config = dict(
    downsampling_factor=8,
    encoder_activation='star_relu',
    encoder_head_dim=64,
    encoder_conv_stem=False,
    decoder_channel_attention='se',
    decoder_attention=False,
    learning_rate=0.0019,
    batch_size=256,
    adamw_weight_decay_other_params=0.01,
)
Rows from block 4 of the encoder, named by matrix and row number. Rows with one number belong to one attention dimension. Each number is 200 + 30 x the weight over its row's rms, rounded and kept within 0 to 999. All counts start at 0. After the name is the row's rms in percent of the matrix's.
# v: attention value (encoder.blocks.4.attn.v.weight, 192x192), inputs 0-191
# proj: attention output (encoder.blocks.4.attn.proj.weight, 192x192, transposed), outputs 0-191
v.65,092,237,203,194,198,209,208,223,190,176,171,188,167,223,188,243,162,179,217,197,184,163,175,249,207,207,187,203,224,187,173,204,195,251,150,214,240,213,197,232,212,174,228,188,163,200,217,258,218,231,175,250,166,231,172,181,164,246,162,203,261,221,193,176,199,185,206,227,236,183,170,204,201,162,197,245,193,143,203,190,221,174,205,193,267,217,275,178,155,166,156,253,220,232,171,215,175,252,181,205,216,215,196,155,192,228,195,259,170,193,225,177,164,176,212,173,215,164,202,218,195,213,231,176,210,207,199,239,160,181,217,195,247,199,169,137,162,186,218,211,225,158,179,182,170,201,184,235,264,179,199,139,214,221,175,170,191,176,285,164,263,190,189,210,166,206,237,228,190,185,149,154,198,238,197,139,173,167,216,169,206,196,294,201,187,209,213,234,229,207,151,189,190
v.66,094,177,162,201,180,184,201,188,274,213,237,161,215,179,251,211,181,155,193,180,228,190,213,212,219,176,192,218,207,231,191,228,231,179,211,252,202,201,127,214,206,202,200,194,162,215,188,197,229,188,210,166,205,174,206,224,231,251,157,265,237,223,212,198,197,206,149,191,228,229,156,152,167,193,165,202,205,214,196,192,127,231,245,201,152,162,240,241,255,213,136,197,203,170,234,198,224,224,232,189,190,179,166,221,210,172,222,162,191,165,239,229,195,171,203,163,252,219,173,221,192,182,166,189,228,171,144,232,223,194,250,190,222,187,193,166,150,180,154,204,212,219,166,215,231,220,214,165,131,161,188,211,149,145,207,216,211,211,165,182,158,182,171,225,209,247,187,262,228,172,201,198,209,168,203,251,261,176,206,215,208,245,273,168,165,202,222,192,144,203,201,184,232
v.67,090,180,190,207,236,150,173,123,191,174,213,200,224,211,255,223,204,159,183,164,209,196,184,206,225,224,185,166,173,154,197,199,215,221,191,243,218,196,181,235,257,191,150,181,204,238,167,210,212,190,225,262,191,189,240,211,208,189,208,261,185,192,202,219,203,193,208,184,225,218,189,160,159,158,194,181,227,253,191,215,182,189,251,224,229,177,223,228,230,201,125,196,222,212,208,193,162,222,228,260,189,190,163,226,183,234,170,231,201,189,191,222,281,245,214,227,170,192,197,241,179,185,201,216,149,160,179,171,240,176,203,201,229,207,208,182,137,206,202,158,246,127,251,163,174,176,228,205,107,171,234,238,181,207,192,196,164,193,199,244,157,202,202,198,179,220,204,235,235,206,207,178,195,196,203,278,228,228,223,231,188,169,244,187,179,208,233,171,147,144,162,228,212
v.68,099,206,241,227,197,167,231,197,145,223,197,194,150,149,221,209,213,215,177,224,169,158,151,208,157,221,208,209,197,196,199,194,205,235,140,191,183,147,181,177,250,208,190,250,251,260,197,214,178,206,185,239,195,197,183,175,180,245,195,224,204,215,224,249,214,159,243,218,176,212,208,175,169,174,200,187,181,208,194,199,244,150,217,184,226,198,184,215,184,236,203,243,225,223,209,204,220,168,212,265,136,239,130,214,176,274,179,171,227,241,156,238,204,260,158,194,176,234,235,181,158,213,138,226,173,161,198,155,217,207,228,172,209,194,188,158,214,196,198,157,211,148,196,181,246,171,205,197,191,245,171,262,218,193,158,194,174,165,184,181,213,213,219,218,168,182,240,184,218,227,185,147,202,280,199,226,255,184,217,188,210,142,172,200,200,163,232,202,194,186,160,229,188
v.69,099,148,203,191,203,209,202,201,187,199,241,296,206,228,169,140,178,218,159,196,231,240,242,145,195,157,162,201,182,231,240,177,170,211,158,224,233,212,172,260,200,180,185,228,239,240,136,188,227,191,219,213,173,240,131,218,170,154,202,195,200,143,199,241,220,197,182,164,199,203,258,165,176,200,233,173,198,190,212,219,232,215,172,176,217,236,176,190,220,179,205,194,215,204,222,225,190,191,256,221,157,257,198,155,214,281,226,232,195,152,218,163,161,157,203,202,257,208,210,239,179,208,156,227,204,175,232,255,226,213,166,189,237,189,201,222,165,216,227,174,188,234,154,165,188,208,199,188,204,224,215,205,175,218,183,210,174,179,147,166,126,202,206,233,182,194,193,198,172,214,219,236,158,244,242,203,177,250,207,175,229,228,212,164,211,212,221,174,206,152,189,226,171
v.70,082,210,216,128,233,152,208,168,211,209,195,160,208,231,216,213,235,236,146,172,235,164,230,158,159,196,209,191,183,208,213,263,170,212,185,177,180,180,199,251,170,178,170,216,239,217,156,263,208,190,191,198,145,218,266,216,203,209,251,198,186,194,246,181,178,213,215,177,229,165,182,215,218,206,202,187,174,129,149,194,217,267,194,202,218,209,223,211,192,194,226,196,189,197,201,216,209,175,243,200,201,209,261,231,256,223,200,230,250,185,193,159,173,220,206,193,221,180,218,172,189,170,209,243,133,183,257,242,151,193,193,235,179,192,195,185,265,171,246,209,209,201,197,187,202,201,216,135,208,207,225,234,259,199,188,190,153,260,209,173,149,204,185,202,195,227,269,178,176,209,230,186,114,213,143,206,187,177,201,151,239,190,200,208,199,152,187,161,178,189,195,211,175
v.71,110,227,195,159,153,230,261,261,179,194,190,261,179,227,181,191,177,237,192,298,226,203,194,235,234,191,175,201,236,220,192,199,137,228,135,222,201,201,224,229,188,169,234,197,220,198,157,235,186,253,194,177,228,195,210,195,165,162,144,183,181,190,198,198,236,190,164,196,214,222,218,211,240,199,196,236,230,155,212,228,158,225,185,200,188,215,185,222,232,145,200,236,219,230,179,248,173,283,206,207,193,195,200,189,195,209,198,209,169,190,226,188,174,184,215,161,219,214,222,240,208,153,205,205,251,195,212,252,130,144,142,223,252,158,203,205,192,174,219,142,162,205,201,167,145,208,158,161,248,197,174,177,187,185,194,215,186,174,196,184,218,205,186,182,250,170,163,181,182,197,145,213,162,247,241,230,199,168,185,277,184,178,215,200,183,221,198,221,198,166,202,222,176
v.72,084,214,191,199,209,202,162,181,208,227,197,149,176,218,194,196,226,161,174,196,204,209,163,245,226,208,218,179,170,181,214,222,213,242,173,215,209,215,153,181,230,186,237,200,184,169,193,235,211,236,221,250,184,219,203,238,215,246,196,180,235,218,205,197,208,228,176,248,250,206,184,254,179,211,200,172,189,234,250,154,191,192,239,207,250,144,196,242,183,223,116,134,205,245,227,152,222,240,221,180,141,182,198,232,161,143,223,217,220,246,222,167,184,288,209,188,198,145,178,195,243,176,147,237,230,196,160,232,143,182,181,245,256,166,228,152,172,191,216,216,175,169,165,228,223,187,228,188,150,245,197,207,241,150,172,179,195,171,196,215,210,216,215,239,257,190,194,156,207,162,220,218,214,174,204,202,196,116,218,182,198,190,208,182,201,166,196,220,213,205,203,169,217
v.73,083,193,228,199,196,226,210,208,197,208,143,176,215,227,183,246,192,150,222,187,219,166,219,238,224,176,213,215,226,204,212,193,205,209,194,206,247,194,150,231,226,144,194,243,158,157,156,276,234,216,211,152,201,157,185,249,210,192,190,194,219,216,218,179,170,222,220,278,247,195,197,155,236,198,139,231,205,185,216,169,179,220,229,186,229,234,237,244,225,151,166,200,179,218,183,220,195,211,222,224,207,154,229,222,159,230,171,223,166,182,213,213,213,141,239,161,236,217,164,233,239,216,163,149,259,207,208,197,163,179,226,172,241,200,206,208,168,204,271,217,212,221,174,196,133,227,208,210,194,174,138,161,229,244,134,174,185,202,210,201,260,202,223,211,196,159,138,234,169,174,204,195,193,222,236,225,189,175,193,223,188,153,238,200,218,193,216,201,144,205,168,155,183
v.74,096,209,161,171,259,188,201,206,180,244,222,161,168,243,157,180,237,180,159,223,189,212,207,202,210,205,210,254,209,201,222,142,143,212,246,207,185,209,198,233,163,191,170,233,227,247,212,212,198,210,244,214,168,181,196,245,196,133,205,194,158,267,243,256,185,261,188,208,196,216,207,272,187,176,237,177,183,166,224,223,207,263,163,164,211,172,246,137,195,229,245,162,165,193,218,207,155,188,206,188,242,210,206,211,161,187,168,226,183,221,247,192,157,238,233,184,210,159,204,148,221,173,182,217,230,191,282,226,159,190,201,222,209,199,193,192,248,140,192,218,171,219,201,226,167,199,201,145,171,179,208,169,198,191,160,189,180,240,217,195,150,200,233,215,212,218,200,154,138,214,177,241,195,195,174,179,231,159,176,209,169,182,212,171,201,182,229,205,217,191,235,192,152
v.75,086,162,132,243,221,180,200,210,182,181,200,220,172,190,141,225,150,190,190,197,216,173,243,241,236,182,180,143,148,166,180,275,196,194,242,196,232,231,168,198,181,214,195,230,207,170,219,183,213,190,231,243,183,235,172,213,156,251,183,173,198,197,205,201,188,202,215,165,246,197,196,242,215,226,235,185,211,180,197,144,188,195,176,182,203,208,227,145,199,167,232,185,195,201,256,163,248,194,127,209,168,223,208,220,212,187,219,217,193,183,220,215,197,151,179,160,193,153,199,156,189,224,204,188,220,242,174,163,238,239,190,215,225,211,182,226,159,189,206,241,141,196,117,182,178,199,212,213,187,210,233,169,236,179,237,245,228,171,229,261,242,220,264,121,197,205,186,190,192,139,260,173,178,189,174,191,189,213,211,146,222,237,211,233,179,195,209,166,237,222,170,233,218
v.76,117,207,212,175,167,212,200,200,152,203,222,184,211,193,276,182,215,149,182,213,226,187,164,238,204,176,219,213,251,231,176,206,246,165,150,213,218,155,159,215,229,140,198,193,204,187,165,235,246,183,184,131,256,149,192,199,193,229,198,212,195,221,221,156,245,203,208,227,213,234,194,170,199,166,156,185,207,186,223,202,141,216,224,167,236,177,223,267,245,201,210,224,209,182,215,243,244,137,226,191,179,156,210,201,232,189,206,162,231,186,175,230,154,179,240,216,255,189,168,215,191,185,168,158,242,196,183,199,137,175,185,193,228,175,201,180,212,191,210,221,205,211,178,215,192,199,206,177,206,273,182,234,201,183,200,245,198,240,156,195,238,227,162,252,217,118,154,261,188,180,164,180,175,219,257,226,226,197,155,233,162,221,206,198,201,149,219,192,185,229,213,202,158
v.77,092,240,210,134,272,191,172,248,185,249,244,155,180,193,191,197,186,226,199,185,152,199,175,206,175,206,230,154,219,211,230,147,186,218,216,217,167,224,237,198,211,182,177,230,194,192,162,184,209,199,216,198,209,170,189,214,195,169,234,200,251,174,156,255,178,206,279,193,187,204,177,189,227,179,216,195,151,165,232,264,230,165,202,215,231,201,220,180,230,187,173,204,219,226,212,212,225,194,253,223,214,183,197,167,217,243,195,209,248,169,194,177,213,216,191,217,185,198,165,174,231,191,220,233,154,121,216,171,248,198,231,223,165,175,208,241,233,183,211,168,189,217,254,178,178,224,181,215,258,170,156,164,176,249,202,172,162,173,214,217,232,211,212,196,102,164,184,156,188,198,133,237,245,234,186,183,159,190,183,212,227,166,186,217,170,215,224,209,216,178,198,192,113
v.78,091,238,163,222,154,186,177,222,196,209,144,204,231,226,170,201,205,216,222,195,175,155,194,194,227,252,232,129,202,177,184,189,200,202,197,143,143,234,227,162,222,265,206,203,186,216,210,225,195,204,202,247,241,185,193,218,155,166,168,196,204,230,219,217,200,232,185,170,203,206,252,181,201,269,172,200,219,230,163,230,168,242,223,223,193,215,161,218,236,135,172,251,146,214,139,254,142,209,216,158,217,171,223,208,211,242,208,187,195,235,189,215,214,182,214,172,163,189,231,232,227,207,251,202,224,228,200,179,159,147,182,233,153,213,176,194,191,182,165,167,173,222,231,207,207,215,196,245,228,153,181,232,225,174,174,186,159,154,225,172,177,151,175,147,221,185,221,225,192,229,186,183,201,243,195,221,162,134,221,201,218,176,173,222,264,180,177,238,217,204,142,232,237
v.79,109,210,162,254,207,210,177,199,169,156,142,176,207,190,199,181,199,196,249,167,200,197,186,194,193,154,202,206,223,184,186,203,229,212,108,210,174,176,231,159,277,195,220,248,135,182,185,254,191,165,204,174,215,227,251,214,180,194,179,182,188,232,184,197,163,227,220,235,200,168,168,174,202,159,184,232,203,141,266,179,203,159,232,168,202,190,264,270,204,202,181,202,139,231,188,220,218,213,200,183,216,179,183,191,214,216,185,179,142,224,181,218,194,223,217,158,157,224,184,174,196,186,204,178,208,179,225,157,215,203,171,228,202,217,223,210,248,216,224,216,238,146,226,247,190,212,205,194,191,186,167,220,250,245,246,193,156,243,214,175,314,189,216,249,197,173,198,240,191,207,183,180,208,228,217,229,213,161,147,206,205,175,220,192,202,207,239,249,165,162,180,167,189
v.80,088,167,190,185,182,240,204,231,239,187,213,202,202,238,191,189,207,247,172,178,232,177,185,190,214,188,225,249,194,172,197,260,172,155,223,229,220,180,161,231,212,182,185,235,193,199,151,250,235,172,195,149,175,186,197,218,213,206,248,215,158,162,225,237,214,207,183,201,187,155,193,208,197,186,225,214,205,172,180,132,213,169,135,180,185,186,191,174,203,201,240,176,234,235,184,176,165,237,195,189,210,212,268,143,181,176,196,224,218,184,164,172,242,225,213,176,216,199,184,204,228,164,227,191,198,208,175,253,238,237,154,220,194,211,249,179,148,207,199,214,179,211,95,222,204,241,201,205,251,165,224,203,233,241,235,203,187,223,291,203,233,205,146,167,202,183,199,170,174,231,198,176,227,187,193,133,188,203,126,179,200,232,211,196,228,242,231,217,134,180,261,207,226
v.81,100,187,213,204,156,189,158,165,149,196,169,254,220,196,238,241,231,185,172,242,180,272,135,216,190,188,185,156,205,208,203,190,205,258,183,208,213,201,174,150,216,210,216,180,165,146,226,197,220,195,161,228,224,214,214,164,222,200,203,192,211,206,144,148,186,193,196,249,171,175,173,149,238,155,199,230,198,255,194,209,180,161,210,288,198,183,206,229,213,209,202,195,228,235,241,164,269,213,161,192,191,149,163,204,187,252,228,190,195,213,201,211,228,195,197,255,204,245,180,199,184,205,199,232,250,215,224,134,221,190,243,229,195,186,200,164,198,230,201,184,266,229,270,169,171,135,183,216,161,229,185,180,185,195,177,185,216,218,200,269,188,191,215,210,171,186,183,225,196,195,192,197,252,199,185,252,176,253,213,219,200,134,171,204,205,178,178,150,239,168,184,203,189
v.82,084,204,216,234,196,123,178,155,212,169,231,203,143,193,194,251,202,204,243,179,216,206,211,248,248,166,150,186,195,224,205,237,201,251,195,197,196,223,198,172,224,207,227,202,150,174,235,198,228,183,188,222,199,240,205,200,210,222,168,216,175,194,164,152,180,267,193,233,269,200,181,216,211,178,199,186,235,190,177,179,181,211,256,192,172,228,225,180,202,159,149,130,193,225,193,121,218,239,197,215,182,186,208,231,188,195,196,160,170,225,255,197,232,219,200,181,183,255,202,142,224,198,220,213,214,216,217,203,189,198,169,223,186,194,239,198,190,156,222,246,269,153,199,216,181,216,215,236,178,153,198,190,186,151,237,195,183,221,203,234,176,255,214,188,211,264,141,195,215,201,199,136,204,210,220,253,258,187,208,191,197,158,209,228,207,168,238,147,207,145,187,126,199
proj.65,086,182,196,204,213,185,189,223,214,208,183,159,199,190,194,209,181,205,201,199,212,225,227,170,179,190,218,217,191,219,247,209,188,214,181,155,196,213,209,182,196,172,167,218,237,212,220,181,247,157,216,193,208,173,189,222,215,171,224,230,186,231,227,217,227,237,216,184,209,202,226,220,199,219,126,168,201,257,209,219,205,240,205,196,120,139,149,231,185,208,221,219,238,189,218,197,217,162,203,213,228,190,189,194,200,184,193,100,223,243,165,256,274,237,221,187,199,195,169,256,156,220,148,208,177,164,201,221,195,173,211,142,193,264,238,248,236,162,189,181,120,209,196,221,249,212,195,198,202,224,195,202,209,169,179,207,190,214,157,185,66,217,208,169,196,215,198,157,205,219,196,262,184,213,194,247,252,228,155,204,177,234,162,235,207,176,212,174,172,193,240,181,181
proj.66,090,200,187,226,220,190,227,238,133,210,181,237,162,231,137,130,235,236,198,215,158,152,218,196,159,252,199,192,217,158,203,136,205,235,234,203,208,202,299,192,168,242,186,211,235,122,210,183,153,195,198,189,197,194,179,190,193,149,203,128,190,187,190,221,205,233,218,176,170,147,168,229,183,220,210,198,164,178,218,223,241,201,191,215,217,208,186,173,185,218,225,249,191,215,173,174,170,201,199,190,235,217,254,131,189,184,140,185,188,189,164,176,187,200,168,233,164,188,163,153,209,237,215,191,179,200,203,168,210,222,211,206,193,224,261,262,212,235,205,193,191,259,216,171,200,227,179,197,283,209,160,197,177,187,215,193,255,231,252,221,168,177,215,231,213,189,228,167,176,176,216,245,170,206,215,180,207,247,195,202,202,153,152,212,210,202,215,210,226,233,180,206,184
proj.67,087,207,192,235,214,174,237,264,176,242,213,218,158,229,144,168,236,222,198,226,166,188,206,210,194,196,186,200,217,203,206,188,182,176,202,182,188,213,220,196,160,233,229,178,212,183,180,232,130,183,166,141,171,251,152,227,191,239,173,197,212,206,219,130,277,199,193,197,178,177,151,281,189,237,184,195,159,203,194,178,188,207,195,187,221,209,209,223,155,196,267,190,183,192,138,201,199,239,150,153,190,206,180,190,192,163,244,190,211,185,167,197,153,206,167,186,202,213,214,156,190,202,212,207,224,196,215,181,203,238,170,209,205,150,257,233,246,211,164,227,208,289,153,278,214,258,184,199,232,256,177,174,230,188,229,249,207,235,171,199,214,175,199,222,204,208,166,165,149,199,203,215,184,211,123,191,185,219,204,161,190,220,189,204,205,232,171,217,234,231,179,194,241
proj.68,104,214,142,208,186,184,133,160,244,158,202,202,205,257,151,247,199,177,191,227,180,238,214,165,227,170,205,202,212,205,218,249,194,182,181,190,203,176,159,244,182,202,247,188,179,235,171,235,198,200,183,209,144,213,222,148,176,197,182,170,173,215,212,157,191,234,202,237,191,218,207,204,234,207,208,206,226,210,186,192,211,249,136,167,195,182,190,229,191,263,238,165,242,171,127,231,194,224,196,192,191,126,203,179,187,145,198,214,191,177,243,142,215,160,191,202,217,212,193,216,213,150,220,168,206,171,190,263,262,204,151,158,255,141,236,233,228,204,254,213,247,204,174,221,205,236,172,236,119,191,249,157,208,235,244,203,187,208,224,194,200,227,177,147,185,216,183,217,174,203,221,205,210,209,161,211,149,245,181,226,190,226,210,221,159,219,183,171,182,212,193,196,204
proj.69,099,221,208,205,178,215,178,196,208,195,148,170,135,192,211,246,158,216,207,190,156,183,155,235,180,255,222,211,204,215,189,188,261,227,249,189,203,189,176,151,181,243,192,238,170,162,274,176,189,197,150,226,224,160,271,266,223,209,182,202,200,193,186,134,213,191,213,260,156,175,166,205,163,208,205,210,156,250,189,229,180,166,160,206,192,150,166,202,197,191,210,216,200,182,161,181,215,226,189,228,241,190,232,271,189,153,196,174,196,230,190,268,205,199,237,214,136,199,209,213,210,170,256,229,165,206,178,197,206,180,211,230,158,213,199,216,218,164,167,218,176,217,219,222,187,177,210,191,163,210,193,171,203,199,150,178,175,220,221,276,215,239,214,163,167,148,170,257,234,188,138,199,203,224,168,195,227,205,226,191,213,206,226,181,218,139,221,199,206,192,220,171,248
proj.70,084,182,204,260,186,252,186,230,222,186,203,211,204,156,210,250,156,173,207,244,194,178,173,215,206,187,202,226,228,192,198,180,258,187,228,179,218,183,180,181,232,137,243,223,145,204,241,227,181,193,208,184,190,179,188,233,176,176,168,192,214,146,135,163,205,220,240,263,180,279,247,163,174,216,177,182,220,272,216,204,219,151,198,197,194,182,163,202,151,168,226,237,240,174,204,195,214,208,157,202,188,197,186,230,177,213,249,185,170,198,214,250,222,199,178,200,200,123,193,279,184,229,193,152,177,172,164,181,271,226,194,152,184,208,213,221,196,210,216,171,195,169,190,201,201,195,265,220,177,180,215,191,197,233,213,208,197,140,150,203,226,216,190,179,203,174,188,225,192,165,148,177,227,238,212,207,196,231,217,189,161,223,251,251,170,244,241,162,160,202,215,199,243
proj.71,115,184,189,196,209,193,162,163,216,169,167,192,193,195,187,220,181,220,178,166,177,164,209,202,181,248,157,197,147,209,189,202,199,228,230,184,200,170,186,187,208,199,166,216,267,180,267,193,230,176,203,284,171,189,204,196,252,215,232,223,176,238,233,219,155,247,261,179,170,168,230,171,173,237,193,194,166,210,190,225,211,174,177,201,214,168,159,173,203,221,202,193,178,248,161,200,261,161,190,221,229,223,168,213,208,189,166,197,189,216,209,185,241,219,246,169,187,209,202,198,167,176,212,201,169,212,219,174,229,206,216,165,196,266,182,216,161,191,173,198,227,166,178,224,232,238,255,228,174,242,209,173,146,192,189,191,186,246,233,204,103,187,175,251,213,263,222,226,244,215,217,183,233,169,204,165,238,193,148,132,232,197,175,185,235,112,167,196,257,190,211,190,198
proj.72,089,218,221,228,178,182,139,208,284,171,193,200,232,214,200,219,225,223,184,212,189,191,190,168,223,185,236,218,197,225,165,149,231,214,220,189,215,194,216,180,228,188,213,273,208,260,216,221,179,217,197,155,198,211,192,186,203,131,219,234,187,160,165,225,193,195,250,174,159,271,198,191,252,197,177,208,198,127,198,252,253,209,203,152,135,217,211,228,209,202,223,242,211,118,182,220,192,146,149,171,213,197,198,166,177,220,207,183,178,202,193,215,226,191,195,181,236,185,229,153,200,199,208,168,214,148,252,139,221,219,175,177,152,245,195,188,200,192,225,204,215,204,223,221,162,226,167,194,234,176,202,144,192,233,219,193,198,176,158,173,201,191,197,212,231,234,158,243,170,217,208,194,179,164,190,175,223,212,189,204,124,213,151,212,285,217,191,151,193,209,194,239,238
proj.73,079,199,197,187,250,162,200,143,271,123,235,190,202,186,232,178,189,256,213,151,219,213,174,179,186,223,176,169,215,217,177,197,221,232,177,164,156,208,261,191,224,173,198,219,177,227,272,183,157,196,173,205,216,209,181,197,235,183,198,220,196,193,220,242,232,188,222,142,190,221,252,202,202,209,219,215,191,208,198,242,223,199,185,172,184,119,147,240,250,234,217,248,185,174,196,189,184,191,169,213,235,257,177,203,188,149,221,171,224,224,169,217,216,263,195,179,162,138,176,227,144,233,209,219,159,151,197,171,193,215,214,199,245,246,193,178,229,186,197,247,146,214,226,197,257,199,173,221,214,242,219,251,190,186,213,197,209,144,172,180,161,157,218,175,243,239,203,162,221,145,217,239,206,179,181,185,206,238,194,198,185,247,168,230,233,194,182,171,196,197,218,199,173
proj.74,100,243,256,210,154,231,186,188,217,215,185,214,215,124,231,234,164,251,198,166,239,178,189,196,184,164,186,217,183,216,181,227,206,198,181,208,221,180,178,162,218,184,224,220,160,197,218,183,233,168,192,188,172,222,202,213,206,267,257,232,226,170,186,193,223,184,200,208,195,235,207,173,227,262,174,182,241,214,209,213,198,119,228,186,159,240,224,243,169,171,137,217,212,177,148,180,237,192,174,202,209,192,200,210,197,167,194,195,203,182,158,179,240,195,182,173,190,194,237,222,161,241,185,192,157,183,156,141,236,273,135,203,152,240,213,219,153,196,212,188,250,160,186,203,176,199,214,228,237,176,255,183,224,245,211,179,221,199,172,195,238,206,172,178,215,219,210,269,228,186,228,166,194,218,231,255,230,197,173,173,180,166,221,233,224,220,206,149,256,223,194,209,276
proj.75,079,208,238,211,205,237,190,198,212,221,165,156,244,241,232,192,194,168,191,196,222,231,224,198,157,206,246,218,241,225,230,204,239,176,197,198,200,254,208,196,153,175,211,230,177,158,199,198,218,230,173,146,181,213,188,225,234,200,198,244,193,226,184,162,194,156,198,266,209,253,163,201,169,150,176,216,211,201,172,219,211,241,227,193,213,243,148,230,165,164,166,183,227,184,178,222,165,175,267,172,232,216,147,107,210,188,239,179,204,153,184,216,225,235,214,236,178,218,202,236,205,248,211,194,169,190,214,253,212,172,211,165,165,195,238,190,241,180,191,166,258,200,234,174,238,225,208,147,220,177,169,185,196,244,197,138,223,199,159,194,191,175,155,227,213,145,209,187,199,203,205,218,194,184,245,228,224,221,241,255,156,172,143,171,252,200,214,228,168,173,225,210,144
proj.76,109,225,178,183,209,198,213,140,228,161,195,205,190,210,171,203,173,228,218,207,179,214,207,169,183,211,182,192,135,182,168,182,191,267,221,192,177,227,266,273,202,199,199,184,200,232,236,214,169,226,211,202,180,221,228,132,222,203,229,199,171,231,229,228,147,203,217,153,164,184,219,215,150,186,234,201,226,184,206,217,242,207,196,206,171,208,174,189,168,242,239,180,174,236,204,193,198,214,210,223,184,236,243,183,174,201,179,215,165,191,273,158,184,193,168,226,163,180,157,245,247,166,250,187,164,224,205,203,194,214,237,193,238,185,187,253,188,209,232,202,193,205,174,182,210,228,186,261,200,181,161,231,186,247,178,173,198,140,224,179,162,132,236,169,242,293,223,203,245,220,218,178,207,180,117,173,185,179,174,218,239,199,179,195,200,223,148,142,180,256,206,180,185
proj.77,091,225,184,217,212,191,191,159,205,221,181,237,220,155,227,231,175,224,200,180,252,164,164,210,239,181,200,219,172,234,135,227,170,186,160,165,166,147,172,165,173,198,197,114,224,207,237,213,223,203,272,230,226,248,222,165,210,201,195,207,205,244,247,191,181,214,145,228,223,185,233,217,249,218,193,151,203,214,219,143,137,201,218,186,202,183,172,246,224,223,192,161,194,165,135,212,172,218,131,180,169,227,196,234,181,177,194,165,206,214,172,229,187,201,174,149,212,224,214,218,157,151,165,247,260,249,222,212,207,244,189,225,180,195,179,179,182,190,181,230,169,192,151,207,215,178,190,188,150,236,238,247,191,189,236,189,212,230,202,148,178,258,181,162,253,207,195,225,193,209,240,202,203,160,214,200,204,180,156,173,183,246,244,154,218,209,208,206,204,222,214,211,230
proj.78,087,122,248,173,248,224,222,187,177,166,249,208,232,190,214,183,230,203,205,162,264,220,190,213,191,189,192,211,156,193,177,226,160,230,202,197,187,158,213,189,234,168,173,191,261,169,185,182,157,197,221,146,168,220,192,182,251,233,225,198,197,189,196,220,176,195,223,175,178,226,169,229,235,157,232,200,163,121,210,196,191,222,242,228,204,215,181,196,207,234,229,164,178,202,228,172,233,205,145,221,180,274,146,182,198,184,212,210,223,189,238,201,166,198,169,173,239,226,209,144,149,165,160,178,224,228,219,146,245,302,196,148,225,207,244,154,195,178,209,212,191,170,178,155,155,254,207,173,174,241,221,191,224,216,232,236,218,223,191,146,201,198,190,220,233,254,149,182,193,205,209,180,181,182,233,185,208,193,188,231,215,212,196,173,140,182,183,210,224,201,211,188,166
proj.79,105,190,269,178,218,156,209,89,231,194,234,212,218,206,241,205,215,199,227,208,225,210,199,210,218,223,168,208,211,170,177,178,178,185,239,168,219,239,210,254,182,157,219,176,233,241,229,179,189,194,215,177,227,194,139,118,211,204,206,196,185,206,229,231,214,210,158,136,246,233,245,231,215,212,232,182,244,202,191,166,172,223,175,152,180,219,180,194,195,205,228,217,211,177,239,224,184,194,149,217,168,212,202,187,161,169,195,191,193,213,245,160,224,170,214,215,196,166,176,233,205,216,219,233,167,183,179,201,170,187,246,186,223,174,190,240,190,216,228,245,192,235,198,189,215,225,203,213,127,208,226,275,179,178,144,214,216,175,181,168,173,198,179,208,244,234,171,145,204,209,182,218,230,139,169,162,190,283,205,168,166,226,156,216,207,173,187,126,206,247,218,184,194
proj.80,101,202,241,181,238,208,163,181,206,187,213,178,215,176,228,225,195,134,217,164,223,205,249,214,226,182,241,165,181,225,212,174,252,173,193,242,194,183,155,146,201,180,214,207,182,166,224,166,180,203,216,241,210,195,206,211,176,161,151,201,227,156,201,148,220,174,261,196,232,262,217,218,217,215,198,194,199,228,279,249,189,172,225,191,199,192,230,189,211,213,154,193,192,154,249,237,234,151,218,199,245,181,173,241,234,224,196,151,231,221,174,189,182,174,179,169,178,188,238,209,199,223,164,202,197,208,212,152,155,164,237,195,135,201,170,176,268,147,175,193,175,199,266,212,209,120,195,212,178,210,204,227,228,155,151,204,210,187,158,223,198,205,286,248,200,182,163,186,225,162,207,229,192,211,179,207,202,223,286,184,213,170,168,215,195,187,206,179,222,209,181,182,176
proj.81,096,220,142,192,224,158,254,222,281,195,271,191,191,225,198,201,200,228,238,184,194,186,195,203,207,197,195,232,177,243,200,192,171,174,199,175,157,182,257,206,189,225,186,185,229,257,197,217,210,241,241,165,159,190,202,223,234,164,171,201,210,235,231,260,181,199,170,172,227,205,248,193,192,215,221,248,187,151,158,220,170,247,160,166,222,234,182,208,210,206,211,212,195,227,169,196,171,251,223,195,208,220,239,237,179,206,222,235,204,166,212,227,205,221,215,159,179,201,196,216,191,187,230,168,231,221,177,236,168,192,158,177,209,228,154,223,182,270,176,233,161,166,171,193,231,270,211,181,209,203,182,185,218,180,237,186,217,178,191,169,190,204,199,192,199,255,247,214,205,166,176,191,182,137,236,118,222,142,180,187,150,263,250,199,219,201,182,254,176,156,205,132,187
proj.82,077,207,187,175,185,193,221,193,270,212,194,197,249,265,204,118,223,219,199,207,199,183,237,200,197,283,213,178,243,148,208,194,216,175,236,187,243,218,172,205,235,184,202,220,214,202,198,200,167,205,240,151,202,195,139,229,238,201,169,179,235,217,219,223,223,163,257,216,185,207,229,229,248,200,188,193,198,197,190,172,231,187,220,182,207,191,189,219,155,183,220,295,213,167,202,207,195,172,181,196,190,206,180,134,213,193,264,214,209,141,208,215,235,237,204,171,189,136,204,164,189,241,138,213,181,167,174,173,211,181,209,167,218,209,184,192,241,238,212,173,163,192,187,197,241,258,217,148,230,189,194,179,186,233,210,151,259,208,173,151,218,207,186,170,175,207,196,142,169,181,204,208,194,127,242,172,215,255,226,151,153,203,171,197,178,208,213,210,227,197,244,228,176